config.toml
arch = "dit"
model = "text-conditioned image diffusion model"
dataset = "photos with spoken descriptions (Open Images, Localized Narratives)"
train_examples = 50862
image_size = 32
horizontal_flip = true
conditioning = "text"
objective = "epsilon"
cond_dim = 192
tokenizer = "char"
vocab_size = 53
text_encoder_width = 128
text_encoder_layers = 8
text_encoder_norm = "rmsnorm"
text_encoder_norm_position = "post"
text_encoder_activation = "gelu"
text_encoder_mlp_ratio = 3
text_encoder_head_dim = 32
text_encoder_fused_qkv = false
text_encoder_bias = "none"
text_encoder_qk_norm = false
text_encoder_parallel_block = false
text_encoder_inner_norm = false
text_encoder_positions = "sincos"
cond_dropout = 0.2
norm = "rmsnorm"
hidden_act = "silu"
mlp_ratio = 4
head_dim = 32
fused_qkv = false
qk_norm = true
inner_norm = false
patch_size = [4, 4]
layers = 10
width = 256
positions = "conv"
residual_init = "zero_last"
optimizer = "adamw"
learning_rate = 0.0017
beta1 = 0.9
beta2 = 0.95
eps = 1e-08
max_grad_norm = 1.0
max_steps = 7500
batch_size = 128
epochs = 18.9
lr_schedule = "step"
warmup_steps = 370
weight_decay = 0.4
Rows from block 4 of the denoiser, named by matrix and row number. Each number is 128 + 32 x the weight over its row's rms, rounded and kept within 0 to 255. All counts start at 0. After the name is the row's rms in percent of the matrix's.
# ada: adaLN modulation (shift, scale and gate of each sublayer stacked) (model.blocks.4.ada.weight, 2304x192), inputs 0-63
ada.495 106 [ 81 157 155 104  99 186 126 109 155 112  95  88  92  84 132 129 134  78 181 134 104 176 175 108 125 123 139 114  71 173 102 153 181 144 110  74 189  71 175 118 120 149 142 178 152 161 136 136 132 156  65 144  97 156 149 119 159 110 121 131 120 142 151  72]
ada.496 127 [104  75 159 143 109 193 144 130 160 132 161 134 148 118 138 162 146 126 166 170 128 164 163 121 126 115 165 120  71 205 162 101 173 155 120  79 141  71 128 172 127 107 123 151 132 124 179  91 116 147  67 144  94 130 142 133 161 107 132 153  75 141 161 106]
ada.497 132 [130 158 198 122 146 170 132 139 117 158 134 135 174 122 159 147 112  76 188 126 124 186 184 153 111 133 106 147  69 139 139 116 137 154 130  84 102  71 167 113 105 145  92 140 116 183 130 121 157 159  59 132 115 127 133 160 163 112 129 137  88 153 162 110]
ada.498 190 [159 119 123 138 112 116 150 141 139 126 134 144 136 134  92 161 142 139  66 150 144  67  68 130 122 118  72 111 179 162  91 133 160 154 157 162 144 174  49 148 112 135 170 143 134 105 146 136 137 132 186 137 165 103  89  92 112 163 152 133 165 174  93 152]
ada.499 119 [115 146 149 112  73 180 139 109 145 170 140  73 129 134 150 161 139  89 183 130 108 179 180 126 105 107 157 127  66 161 144 122 152 146  98  77 143  67 154 136 118 135 101 180 134 177 124 151 152 163  60 138 148  80 107 153 145  83  98 117 129 158 131  83]
ada.500 082 [155  97 174 175 178 130 126  75 150 155 128  99 120 126 111 126  97  80 117 119 196 120 113 158 118  91  50 120 137 133 175  77 148  98 112 157 111 137  74  98 175 100 114  87 150  83 151 118 132 109 135 163  82  92 115 142 158 138  85 122  77 127 111 200]
ada.501 153 [101 119 153  67 114 182 131  85 118 139 129 130 132 106 146 137 131 131 186 168 119 179 181 133 106 116 137 123  58 154 118  97 110 168 109  63 151  60 179 130 138 156 118 145 127 147 153 131 138 152  50 132 127 138  86 161 156  90 116 141 122 123 155  71]
ada.502 145 [114  86 156 143  90 185 176 140 143 136 194 119 166  92 126 167 116  91 150 169 110 146 148 149 141 135 163  95  77 180 137 132 187 122 103  80 165  77 128 157 135 126  90 141 110 186 167 105 137 159  65 137  88 113 127  85 151  96 113 163  91 149 163  97]
ada.503 075 [140  91 152 121  71 154 137  99 143 115  78  99 156  79 181 115  66 138 134 162 117 130 132 119 164 107 139  91 118 154  94 111 162 129 117 108 131 116 119 164 173 166 142 200 157 107 123 102  89 108 125 174 104 126  73 111  89 170 163 140 156 143 117  82]
ada.504 135 [136 126 135 158  92 202 188 123 183 170 161 106 169 121 155 146 168  90 161 141 138 160 157 136 112 135 114  92  69 182 139 108 183 175 100  81 126  68 106 119 123 134 103 139 117 142 129  99 144 173  65 147  80 152 119 135 139 117 152 144 121 141 146 133]
ada.505 127 [127 129 170 133 108 183 140 107 163 171 128 135 109 116 166 170 128 143 180 119 145 175 176 124 128 125 160 134  62 173 129  98 146 167 146  72 155  63 146 155  88 162 117 138 141 146 137 167 140 156  58 155 106 114  91 127 164 110 146 132 115 122 125 108]
ada.506 082 [ 96 103 110 160 166 105 128 110 131 144 114 113 165  76  99 122 121  89  86 139 165  81  79 192 108 142  95  97 151  82 148 117  96 125  89 155 124 151 150 110 167 116  73 124  73 164 132  96 151 120 133 137  66 146 180  98 167 121 153 110  79 134 158  79]
ada.507 140 [130 102  99 204 154  90 151 145 134 126 131  98 155 131  82 147 109 127  52 122 164  51  51 150 122 118 105 106 187 130 152 118 143 114 102 183  98 186  74 147 140 112 117 126  98 107 131 111 137 114 176 165 108 100 159 102 126 148 158 101 122 139 102 148]
ada.508 155 [139 121 154 141  95 200 167 122 135 154 116 149 163 144 181 135 150 126 200 120 130 202 197 111 115 128 145 148  54 137 133  83 160 147 126  74 150  54 126 155 105 152 132 127 104 139 176 169 130 172  62 122 115 153 101 171 135  96 147 143 128 129 130 159]
ada.509 087 [ 89 120 131 107 157 137 111  85  96 175 111 134 107 101 166 125 170 145 165 160  96 161 160 139 115  79 182  85  96 121 181 177 102 119  97 103 163  98 202 110 135  99  97 175 115 138 127 123 152 132  87 151 111 171 136 132 119 106 116 155 131  88 162  68]
ada.510 102 [ 94 105 145 196  86 171 154 100 117 149 153 100 150 139 136 135 133  94 161 123 197 156 157 134 112 126 148 147  83 163 159  98 143 136 117  89 134  83 147  88 122 159 100 159 116 167 121 119  90 151  78 162 114  89 140 120 189 116 137 135 107 126 128  79]
ada.511 155 [105 132 174 118 111 196 139 127 161 158 131 126 144 114 123 148 136 100 180 125 116 174 176 144 110 140 111 104  61 202 111 144 136 177 124  61 160  61 164 115 112 140 116 164 112 175 124 126 141 179  56 141 126 134  89 130 186 106 117 135 132 138 147  66]
ada.512 086 [141 140  84 133 144  95 139 165 169 132 147 156 103 175 133 126 111 106  99 121 165 103 106  84  66 174 126 193 165 158 123 139 146 113 133 152 102 164 107 138 128 121 147 102 145 122  84 135  73 146 175  85 149  80 139 105 115 118  97 149 144 151  62 140]
ada.513 077 [ 87 121 139 171  88 114 141 135 159 107 136  91 171 137  94 148 130  94 112  92 110 108 113 124  99 147  99 114 138 205 119 138 149 129 102 126 111 140 154 119  59 179 152 103  73 153  59 139 125  84 123  94 154  76 174 127 177  80 140 138 124  81 134  66]
ada.514 068 [118 118  52 124 157  99  62 109 134 124 115  29 141 120  67 154 110 103 114 151 122 111 114 139 187 122 157 140 140 109 110 101 118 113 134 144 163 143 175 148 106  64 108  96 112 110  88 116  45 153 125 127  85 122 163 122 163 142  96 128  79 124 131  95]
ada.515 084 [144 105  96  68  99 142 105  81 127 101  86 162  80 157 119 166 179 142 132 180  69 132 132 134 204  90 140 142 123 113 104 178 132 118 193 121 102 122 126 118 168 108 133 134 143 151 212 119 165 164 128  93 138 163  87 194 163  93 120 144 132 105 139 132]
ada.516 063 [131 135 155 137  95 122 137 140 121 139 124  91 120 198 183 135 145 129 128  85  68 127 128  20 172 180 106 173 125 106 177 116 150 137 130 118  98 125 138  77 155 156  94 138 148 122 120  99  80 163 118 131 111 155  87 139 144 147 137 113 212 125  59 119]
ada.517 069 [181 180  94  78 158 141 148 139  90 110  98 119 187 113  96 153 133 173 152 150 127 157 150 148 168 128  79 122 115 142 139 130 162 143 111 136 125 115  88 153 153 153 193 151  37 147 130 146 138 153 138 154 174 212 108 105  84 100 115 124 134 150 121 209]
ada.518 061 [ 95 125 119 112 185 120  65 175  57 120 119 167 131 102 147  96 144 100 119 165 218 109 117 101 158  91 179 156 130 133  96 107 130 107 139 107 118 132 149 102 102 117  85 119 135 118 151 102 165 103 114  96  92 101 154  93 187 141 125 163 120 140 130  50]
ada.519 075 [ 98 119 147 108  86 158 104  85 136 151  37 106 119 175 142  68 118 124 146 182 128 144 148 104 166 112 168  66  99 155 132 190  85 191  93  84 185  99 143 188 129  76 129 142 124 106 151 188 142 105  98 149 176 128 101  89 125 108 140 139 172 103 138 106]
ada.520 061 [128 132 153 107  93 105 172 120 163  93  78 105 112 145  76 143 141 117 139 108  88 136 133 134 161 152  51 131 125  64  95 121 162  77  75 142 104 128 162  64  98 148 140 132  58 145  59 115 104 107 113 143 111 143 143 208  85 136 107 131 130 138  65 140]
ada.521 093 [132 100 157  62  90 156 129 160 152 115 109 127 110 103 147 170 118 162 157 204  68 155 157 117  97 121 110 156  97 160 149 157 148 135 126  84 168  97 153 193  69 107 102 102 108  93 125 146 135 172 103  38 174 147 111 126  90  89 114 154 124  88  99 101]
ada.522 088 [163 155  92 106 174 111 102  76  99 100  86 136 128  94  94 116 121 192 120 126 145 124 116 130 110  81 165 120 139 108 129 114  65 133 131 160 126 140 111 170 149 108 111  70 134  90 129 115 119 106 135 108  69 112 166 150 125 107 174 113  87 131  75 181]
ada.523 066 [193 173 117 109 131 131 156 101 120 213 116 147 167 167 146  93 155 141 131 139 166 130 127 176 176 156 140 113 121 148 161 155 112 160 171 137  88 122 138 156 100 159  79 161 130 102  71 158 152 146 131 101 116 188 185 150  76 184 109 166 139 176 115 120]
ada.524 071 [172 101  66  96 116 127 174 112 102  87 135  86 158 160 188 104 103 111 143 168 115 139 142 122 134  83 149  97 111 104 115 124  76 108 125 117 109 114 157  84 183 148  77  68  73 108  90 192 141 100 104 123 136 145 151 123 169 109 141 111 169 101 115  95]
ada.525 068 [121 133 108  99 159 109  98 112  80 137 124 115 130  51 131  97 179 142 115 160 102 114 112 159 161  97  84 133 140 115 139 118 110 139  76 140 121 141 140  18 106  86 119  72  97 144 144  99 108  96 125 142 123 134 184 155 149  82 101 129 104 146 151 110]
ada.526 068 [ 83  80 207 163 168 132 184 137 174 118 106 165 164  68 141  71 152 200 121 124 143 126 125 182 103  86 107 116 123  91 167 117 128 152 134 131  83 123 118 117 138 125  89 118 113 121 161 179 117  36 131 124  91 146 129 151 179 127 157 142 128 108 101 137]
ada.527 090 [181 123 112 114 134  94 145  66 104  88 111 141 105 185 133 119 133 162 101 159 131 100 100  92 127 135 116 112 161 118 201 129  42 112 157 163 127 162 128 153 178  74 124 174 149 106  98 127 117  87 163 120 155  40 155 130  62 144 105 103 102  86  96 111]
ada.528 065 [ 78  88 142 172  82 150 187 159  76  95 108 137  86 154 159 176 168 174 139 134 125 143 138 140 123 142  89 156 120 165 167 115 152 130 114 118 169 117  94 142 138 197 220  88 116 111 110 134  75 156 137 111 128 102 110 137 134 128 176 166 151 104 120 166]
ada.529 082 [ 89 136 191  97 123 122  93  98  90 128 106 107 125 100 135  92 126  97 118 107 168 121 122 153 125 179 131  75 138 167 147 180 144 183 108 128  82 140 111 210 110 149  65 107 173 125 155 139 166 128 132  88 160 107 170 185  49 200 115 131 110 156  65 135]
ada.530 072 [129 104  99 161 121 138 180 101 100 196 147 103 120 152 171 145 124 120 133 113  97 133 129 105 164  54 146  94 118  87 107 129 117 122  47 129 170 120 106 148 124 121 135 166 144 136 144 112 120 107 122 143  53 181 104 133 122  92 135 123 187  69 108 165]
ada.531 077 [ 86 100 128 159 182 110 100 160 117 174 157 141 194 112 162 138 104 113 123 133 150 120 119 213 102  83 137 117 133  86  73 132  78 175  93 138 115 136 146 105  85   0 144 111 116  57 155  96 179 108 114 216 107 155 116 129 122 146  89 100 145 127 175 119]
ada.532 103 [122 147 140  89 163 155 146 135  95 150 168 152 162 125 147 165 109 147 161 170 117 162 160 141 117 101 162 134  81 118 149 124 167 119  58  94 144  83 153 186 124 140 115 132 116 145 143 115 142 158  65 130 112 125 152  78 129 102 113 108 101 129 137 134]
ada.533 078 [ 74 172 131 108  77 162 132 124 147 157 126 150 126 144 136 158 174 140 137 106  92 143 144  84 154 104 145  84 115 157 134  97 156 159 157 114 111 112  76 188 165 182 178 149 135 117 155 188  94 134 135 137 125 134  99 146  94 105 184 162 154 124 125 161]
ada.534 069 [130 195  96 100 138 127 111 125 134 117 116 120 144  81 180 185 133 114 121 116  84 126 125 147 175  79 175 128 137 101 148 163 108 176 101 136 171 137  99 255 138  99 134  97 158  84 124 123 113  99 131 165 125 130 128 137  57  85 153 114  96 103  96 148]
ada.535 075 [ 85 117 135 157 152 128 104 169 171 110  89 128 119 189 186 169 151 134 126 145 149 129 127  94  96 159 137  78 133 145 100 181 136 101 122 141 198 133 113 123 119 117 109  99 130 203 176  89 110 155 137 140 133 106 136 177 142 158 206  83 116 152 149 146]
ada.536 083 [ 98  96  91 154 133 137  95 101 155 123 135  96 156 154  90 124 121 152 135 175  73 134 135 139 103 156 117  57 115 172 147 167 110 106 135 104 138 115 162 155  82  97 136  93  81 161 123 175 118 156 103 167 111 173 164 134 188  42 189 117 138 117 156  98]
ada.537 075 [144 115 104 180 136 118  95 114 136 133 194 104 159 166  46  69 142 169 131  49 162 132 134 137 126 125  96 170 126 149 110  95 143 101 132 131 178 127 141 155 164 123  99 156 149 146  69  92 130 156 121 167 172 124  87 195  71  72  85 122 147 135 112 112]
ada.538 090 [154  99 147 133  82 141 148 164 176 118 182 158  87 143 155  87 125  80 137 108 150 139 143  91  79 194 128  89 118 148 102 166 198 107 181 109 190 118 129 143 110 144 156 136 172 146 114 128 141 191 128 110 196  94  78 109 160 165 110 150 193 137 125 109]
ada.539 081 [183 112 148 111 135  75 157  98  44  88  86 127 158 140 120  67  90 134  87 158 146  87  85 123 136 137 122 185 189 112 181  78  80  83 152 190 121 190 123 139 178 139 165 122 136 114 122  87 138 129 185 109 100  91 112 155 123 151 166 107  92  90  87 117]
ada.540 069 [102 105 128  67  98 162 120 121 172 119 102 149 161 185 108 131 158 141 152 116  74 156 158 103 144 135 151 173 110 162 156 128 132 174 202  95 139 107  98 144  85 137 223 129 143 174 145 112 131 175 131  85 149 141 109 130 131 122 148 155 193 119 102 157]
ada.541 071 [131 155 145 132  94 141 120 137 145  95 179  86 134 124 174 168 146 211 147 162 140 150 148 133 120  81 134  66 113  74 119 132 118  96 108 127 137 113 101  89 104  92  94  79 112  86 138 110 120 138 129 131 156 164  99 112 118 123 154  14  53 113 154 187]
ada.542 087 [155 123 141  75 150 106 109 107  42  95  83 135 118 117 140  50  96 150  99 113  93  98  97 104 123 183  94  82 155 115 130 139  76 152 182 154 123 155 128  99 107  69 167 113 129 158 110 161 135 100 135 132 130 160 127 185 102 162 108 103 141 163 132 116]
ada.543 057 [137 135  82  78 144 138 153 158  83 135 152 106  81 102 148 107 166 171 138 134  92 143 140 162 150 187 107 178 121 152 117 117 120  77 122 132 138 121  95 108 142 167 247  66 143  90 116 157 163 107 134 114 100 128 114  90 164  94 142 184 143 107  84 174]
ada.544 075 [123 109  97 103 174 136 131 134 124 101 120 130 148 120 146 110 176 115 146 153  61 146 147 171 155  63 120  53 117  92  77  61  93  98 166 124 132 118 128  80 162  69 154 103  75 102 124 128 163 125 123  30 141 127 119 168 172 112 144 167 107 125 139 122]
ada.545 074 [110 102 137  83  98 140 132 119 181 134 167 109  98 173 160 160 110 159 120  84 146 121 123  76 102 191 132 111 130 158 167 165 111 181  63 120 150 128 113 142 147 127 142 162  93 109 168  79 101 164 141 135 192  86 165  19 147  91 100 123 149 135  71 119]
ada.546 064 [101  81 110 152 191 125 168 109 152 159 161  95 156 112 127 162 118 101 115  98 137 113 116 135 122 155 136 156 131 152 133 140 154 156 111 122  96 131 145  77 132  69 104 141 101 188 159  68 173 104 126 129 129 110  79 106 170  89 110 112 132 144 151  98]
ada.547 074 [169 144 140 191 108 157 155 142 113 144 138 156 142 107 135 122 153 127 130  77 180 136 135 173 109 115 130  82 122 129 100 128 165 125  98 124 183 120  76 138 136 197 138 120 108 120 178  89 208 165 134 135 120 157 134  73 175 126 159  95 159 155 187 164]
ada.548 063 [ 59 175  83 123 136 115  92 139  98 106 104  44 133  66 113 182  97 145 139 107 157 136 136 205 110 163 168 124 128  87 116 100 103  64 110 135  99 131 157 110 188 142 140 111 121 102  63  79 128 118 121 145 130 139 144 146 122 145 204 101 137 144 156 114]
ada.549 066 [203 208 173  92 128 135  99 153 146 159 118 153  98 164 117 167 101 115 154  84 104 156 154  42  97 148 128  93 112 110 166 121  98 131 134 129  60 111 113 126 129 102 126 116 142 107 134 134 144 135 131 132 156 171 172 151 115 133 106 102 127 118 118 165]
ada.550 080 [ 63 124  68 165 137  90  81 168 135 107 149 154 128  62  57 151  63 155 100  40 123 100 101 117 119  74 101 179 167 127 158 139  59 133 150 166  81 168 132 131 156 182 143 126 152 114  89 157 154  95 161 130 143  88 118 122 133 110  94  80 141 162 172 102]
ada.551 065 [ 85 133 135 196 185 123 146 151 130 144 139 153 125 218 116 131 100  63 117 179 107 114 115 118 189  86 157  62 142  94  86 167 171 134  90 134 135 141 135 102 129  94 116 126  91 109 140 105 104 125 135 120 115 147 130 121 121 139 150 153  94 156 137 109]
ada.552 063 [143  93 141 147  97 135 111  90 164  68  86 108  85  95 117 127  62 200 134  95 148 136 133 121  86 170 158 131 118  90 133 103 158 127 139 122 112 117 108 142 135 188 131  42 131  82 159 138  73  78 123  96 134 162 136  99  85  74  65 137 179  31  64 161]
ada.553 090 [110 173 178 149 166 108 118 117 161 169 132  82 115 129 134 132  86 125 104 110 102 102 101 182 129  98 108 145 146 128 134 122 135 103 105 143  72 146 128  91  93 121 163 185 139 175 126 123  63 113 140 142  97 116 150 106  98 134 110 108 138 194 143 114]
ada.554 059 [ 98 164  80 116 122 118 148 114 182 109 155 136  54 127 112 120 149 163 147 101 149 146 146 114  60 166 118 102 121 182 133 112 125 121 117 125 172 123 155 143 130 149  87  84 141 116  63 157  77  84 123  82 108 114 117 117 165 120 106 113 147 108  67 117]
ada.555 061 [122 171 185  62 128 143 143 151 159 121 108 188 122 127 128 175 122 174 136 169  67 135 139 100 104  86 119 150 118 158 153 116  88 146 157 106 137 117 139 161  49  88 137 167 120 167 126 155  91 110 122  76 162 165 110 147 161 111 109 163 167 110 130  98]
ada.556 073 [ 72  93 202 227 104 125 162 117 119 167 165  96 138 155  82 110 110 135 109  95 101 106 109  81 160  76 140 101 141 150 155  89  64 120 148 128 130 141 137 153 146 148  62 114 133 124 167 141 191 117 129 128 131 110 170 118 113 129 160 129 120 146  56  96]
ada.557 070 [139 130 134 109 114 108 169  33 120 129 114 152 103 120  95  79  44 126 123 155 168 117 122 120 161 155 124 113 133 137 151  72 101 117 185 129 149 135 177  85 107 120 101 156 110 141  86 180  81 122 127 103 117  90 166 130 165 173  45 152  86  98 119  54]
ada.558 073 [134 177  84 130 137 101  78 109 108  93  69 121 141 112 140 140 103 115 124  93  75 118 122  72 114 114  87 109 136  95 164 103  96  97 152 134 114 140 190  98 169  97  70  96  39 159 109 173  91 126 121 118  97  91  89 105  82  94 173 105  82  95 160  61]
ada.559 087 [116 154 111 148  97 153 185  82 171 181 146  70 117 141 168 109 176  97 151 160 188 151 155  98 159 131 149  68 100 128 141 112 151 146  87  87 126  99 160 149 149  91  77 219 137 188 148  94 104 209  99 159 126 112 102 167 145 153 140 171 138 131 187  97]
ada.560 059 [125 128 105  74 145 121 104 129 243 113 119 107 149 141 153 143  44  69 118  81 110 116 116 156  82 174 195 207 144 120  94 115 115 111  85 139 213 144 157 138 154 100 157  95 112  74 111 145 169 129 135  89 123 133 186  91 172 158 130  82 183 148 173  86]
ada.561 070 [108 123 124 110 149 117 114 132 104 142 128  92 173 127 171 154 134 131 136 113 124 135 132 121 133 130 131 143 131 119 102  88  75 156 123 139  22 132 141 108 139  73 182 107 153 134 144  51 142 133 125 142  83 166 115 183  95  76 143 112  78 113 129 135]
ada.562 074 [116 136 142 128 107 123 144 133 183 135 150 121  88 102 144 144 167  87 124 113  94 120 122  38  96 115 208 165 136 120 123 122 167  91 105 123 188 136 160 157 116 138 164 157 157 143 117 108 159 139 129 116 117 143 158  96 164  99 160  92 173 108  77 108]
ada.563 078 [107 137  89 157 169 104 149 100 115 135 113 124  70 132 101  62 158  94 121  94 145 121 116 142 114 134 129  99 136  94 199 123  76  95 105 153 106 140 139 135 181 107 138 133  98 125  96 104  78 113 121 145  92 204 189 179 112 134  78 147  86 128 115 141]
ada.564 091 [105 173 116 148 126 110 111 163 194 100 146 147 105 151  88 156 139  81  97  27  68  93  96 104 107 154 131 103 149 120 120  70 157  84 133 139  95 150 140  64 147 169  94 146  65 159  87  79  61 104 125  68 162 128 147 124 200 132 115 137 158 102 111  97]
ada.565 084 [ 92 109 142 101 128 127 101 142  82 141 123 118 184 155 113 172 128  76 127 145  82 132 129 137 125  30 173 118 117 118 168 115 138  95 100 133 100 119 135 117 138 126  92 114  97 140 107 145 108 114  97 154  82 134 194 132 128  91 158 177  47 129 116 154]
ada.566 064 [157 165 159 104 161 138 133 113  72  97 116 110 133  74 112 157 129 128 135 165 153 142 136 108 130 132  92 122 128 169  71 131 102 200 107 140 122 127 101 181 124 133 196 147 142 153  98  98 129  97 139 125 148 189 153  96  47 104  78 102 139 177 137 188]
ada.567 091 [101 113 166 166 126 146 154 120  99 158  38 144 137 153 162  93 107  86 149 129 184 146 147 127  73 138 151 150 102 119 173 131 125 136  94  95 132 101 164 198  90 160  69  87 104 105 138 116 100  78  98 142 127 120 117 130  64 114 110 137 103 142 159 103]
ada.568 069 [ 90  98 148 150 122 117 138 120 122  87 114 136 159  37 146 255 115 184 111 152 140 110 117 141 104 191  72 103 138 205 161 153 131 128 151 126 111 138 146 122 153 157 180  83 147 133 132  56 108 142 125 175 115  53 125 136 203 120 200 117 115 100 152  94]
ada.569 066 [ 39 112 146  95 154 146 114 109 115 143 131 131  92 114 128 148 174 162 138 178 132 133 141 158 116 145 128 120 110 167  82 144 134 133  82  96 168 109 154 134 182  96 198 183 144 153 122 125 135 143 115 115  96 103 122 115 174  78 101 138 162 157 191  91]
ada.570 062 [147 130 155 193 155 148 182 188 122 159 169 154 131 116  10 141 163 168 161 129  96 165 160  92 154 143 132 169 109 175 144 174 218 129 159 122 131 107 105 138 126 120 151 145 177 131 156  62 150 162 135 132 104 148 177  85  73 114  70 136 134 150 117 180]
ada.571 067 [ 98 126 115  67 114 165 153 113 148 136 129 122 148 124 155 145 142 118 146 160  92 147 150 135 144 113 153  99 107 146 123 154 157 149 152  88 211 104 103 168 107 156  99 172 128 131 180 131 135 152 120 103 192 189 134 146 132 115 126 180 199 161 161 131]
ada.572 068 [133 110  73 125  75 120 200  93  42 134  74 125 161 148 111  89 121 159 119 165 129 115 119  87 143  90 171 211 139 102 115 148 118 151 154 126 168 139 149 179  96 114 109  36  81  38 155 176 184  87 114  72 194  89 117 148 150  74 154 114  40  51  96  83]
ada.573 061 [164 117 156 178  97 149 112 145 143 202 151 162  87 120 153  99 145 168 132 107 169 135 134  58 159 155 124 146 125 173 141 188 177 140  80 117 124 123 104 118 167 135 177 212 143 133 173  63  80 137 137 131 153 140  80  75 113 118 159 141 141 129 155 148]
ada.574 055 [116  89  37 117 108 104 120 111 148  94 103 123 103 108 127  61  88 101 139 139  75 139 139 113 109 128 136 161 131 121  77 114 146  89 134 140  88 133 179 110 190  54  98  75 153 148  82 104 141 129 122  99 107 121 215 101 130 110 109 115 140 174 161 116]
ada.575 070 [189 115 130  80 189 106 103 116  79 151 104 195 143  88 163  80 114 165 123 168 135 123 123 107  98 138  85 120 135 112 114 144  69 120  99 140 163 138 156  68 174  59 160 107  89 139 110  70 148 146 118 153 107 134 157 107 104 103  93  73 131 105 149 126]
ada.576 073 [ 84 167 126  96 142 117  52  60  95  41 118  67 157 115  94 136  72 142 136  99 113 134 136 178 188 117  61 141 126 117 167 135 114 161 159 131 163 129 152 135 178 100 165  74 119 103 143 172  54 160 115 165 125 142 145 205  94 106 126 146 122 123 137 122]
ada.577 085 [ 63  56 125 157 122 144 152 100 185 142 104 154 111 152 145 110  64 117 153 144 128 155 157 119 108 106 171  80  97 133 189 170 103 163 124  94  96  99 148 143 126 147 100 127 133 110 152 115 108  87  89  82 101 173 121 158 141 118 158 117 170 156 160 135]
ada.578 086 [181 212  83 149 109 116 128 128 155 101 148 129 137 130  99 169 152 162 116  80 180 114 111 120 130 117 118 191 152 137  68 130 145 149 133 154  67 151  88 128 144 138 143 147 131  78  83 127  73 115 162 157 133 120 153 111 130 227 177 155 160 190  85 150]
ada.579 076 [133 173 102 129 159 124 107 103 112 132  90 114 152 158  85 110 128 110 110 146 119 112 111 168 157 127 215 180 141 111 125 138 141 140 157 146 155 140 103 130 117 138  96  58 147 149 148  99  98 138 137 153  70 153 164 154 180 207 141  93 136 133 104 138]
ada.580 058 [160  80 141  89  77 110 138 175 132  76 120 151 104 118 140  97 100 113 115 102 102 112 111 101  92 156 131 144 152 124  92  90 172 124 139 147 116 150 102  81 117 125 149 140 145 151 153 141 155 114 159 123 196 128  98 104 101 158  88 166 184 146 153 142]
ada.581 067 [134 153 151 107 154 147  94 137 137  94  97 173 110 156  92 116 147 103 132 107  89 132 133 108 135 167 122  92 124 141 120 148 136 115 125 112 119 121 108 136 147  88 125  86  64 123 135 126 105  86 135 120 120 145 174  81 160 165  62  95 153  77 174 134]
ada.582 073 [ 39 155  93 137 136 126 114 140 136  68  99  64  76 113 127 163 108 111 132 124 103 129 128  80  99 127 133 115 125  59 137 112 128 110 121 127 114 127 124  87  65 145 114  66  88  88 118 170  80  73 120  80  87 171 150 104 117 126 146 160 112  87 160 130]
ada.583 073 [120  94 179 153 159 118 128 198 151 139 174 162 123 118 160 107 115  94 117 134 162 113 114 132 153  90  86  98 143  91  81 130 132 164  69 129  95 144 153 132 109 133  90 190 118  96 111 108  80  77 124 146 192 125  99 112 158  95  99 137  77  79 142  90]
ada.584 071 [120 135 167 189  89 114 125  87 107  86  80 151 125 148 146 111 172 104 105  83 145  98 108  92 132  84  95 200 138 115 147  81 169 187 142 112  88 138 164 110  40  95 143 134 159 175  71 107 117 134 111  93 143  37  92 194 125 114 154 129 108 113 141  68]
ada.585 082 [188 157 130 121 125 105 102 180 171 104  98 130 148 139 124 155  41 160 115 105  93 113 115 132  72 118 146 130 158  93 141  64 126  91 124 161 153 158 123 117 149 118  77 125  91  76 101 111 125 140 175 153 163 111 149 122 183 177 114  56 179 132 132 122]
ada.586 069 [161 138 165 164  90 125 180  91 134 172 152 140 129 137 153  81  61 106 125  48 126 126 127 143  90 116  87 122 132 121 155 142 110 162 172 140 178 133 123 138 178 117 120 123 178 145 127 135  81 187 132 163 137 131  98 193 117 103  99 132  73 141 116 135]
ada.587 056 [175 153 111 112 159 111 115 156 169 100  95 127  77  32 132 104 101 159 136 135 177 136 134 116 116  88 125 152 127 133 148 155  69  78  92 138  85 130 161 107 135  84 146  95 132  87 102 105 113 134 118 127 120 113 145 113 100 113 120  74  69  79 124 142]
ada.588 071 [153 118 126 131 121 107 164 126 169 159  19 177 118 105 119  95 166  73 104 111 108 105 102 107  99 159  61 106 167 117 109 133 127 132  63 162 155 165 107 105 144 146 131 192 105 149 103 125 174 160 180 133 129 163 142 144 120 111 142 107 122 138 181 144]
ada.589 061 [117 152 108 161 115 131  82 131 126 103 127 127  99 169 112 181 171 183 134 118 131 136 137 189  75  79 114 191 130 147 120 130  84 117 129 131 106 128 123 128 169 121  58 114 193 162 145 143 122 111 137 113 107 100  92 101 189 140 160 174  80 148 107 146]
ada.590 066 [167 145 146 167 145 127 113 175  83 179 167 184  89  99 126  84 137 137 136 106 161 136 135 171  96 161 103  74 122 119 110  54 102 114 139 117 138 123 119 124  71  98 116 108  69 153 123 148 162 126 128 102 109  77 133 105 101 162  66 204  99 165 173 145]
ada.591 073 [112  78 170 103 141 152 156 120 124 167 138  76 138 115 200 180  91  79 140 195  81 143 144 127 107  78 179 152 108 116 103 121 160 171 136  93 187 107 141 162  79  80  85 181 167 144 125 133 144 152 110 112 157 158 120  78 143  78 106  94 137 132 120 106]
ada.592 069 [146 174 175 128 153  98 130 195  96  59 161  83 112 135 173 106 111 118 129  96 106 127 124  89 133 113 142  73 136  91 110 149 111 104  87 145 131 139 170  84 130 106 113 122 102 132  89 153  97 124 121 182  92 101 159 176 101 119 119  89  74  88 124 129]
ada.593 086 [141 154  99 118 157  93 120  91 142 164  87 173 127 156  69 128  86  64 111  35  95 112 111 141 141 117 106 156 156 117 187  85 117 121 155 173 125 158 108 139 181 164  91 129 161 107 115 167 117 110 162 159 141  49 127 163 136 183  82  73 139 102 127 154]
ada.594 062 [136 116  87 111 223 114 138 110  98 108  82 127 143 118  76 143  84 142 132 136 126 132 129 183 163 144  88 152 131 127 131  73 105 114 104 137  85 132 151 146 209 111 138  89 103  63 104 166 140  97 123  94 100 158 215 117  76  91 125 152  98 132 137 142]
ada.595 064 [126 165 153 154 151 128 121 121 122  99 197 144 109 138 156 141 121 151 115 135 151 115 117 162  77 134 144 105 133 151  75 122 119 137  96 123 133 132 113 121 130 133 131 116 113 144 155 119 172 149 134 175  92 109 150  54 167 158 111 115  36 160 128 110]
ada.596 069 [100 141 164 147 185 135 145 231 158 165 154  90 156  97 151 126 167 161 120 168 211 121 122  98 159 136 142 122 130 100  98  76  49 179 100 121  95 129 122  89 126 132 100 173 166 124  96 126 182 191 134 161  82 143 149 165 174 115 179  84  92 136 152 120]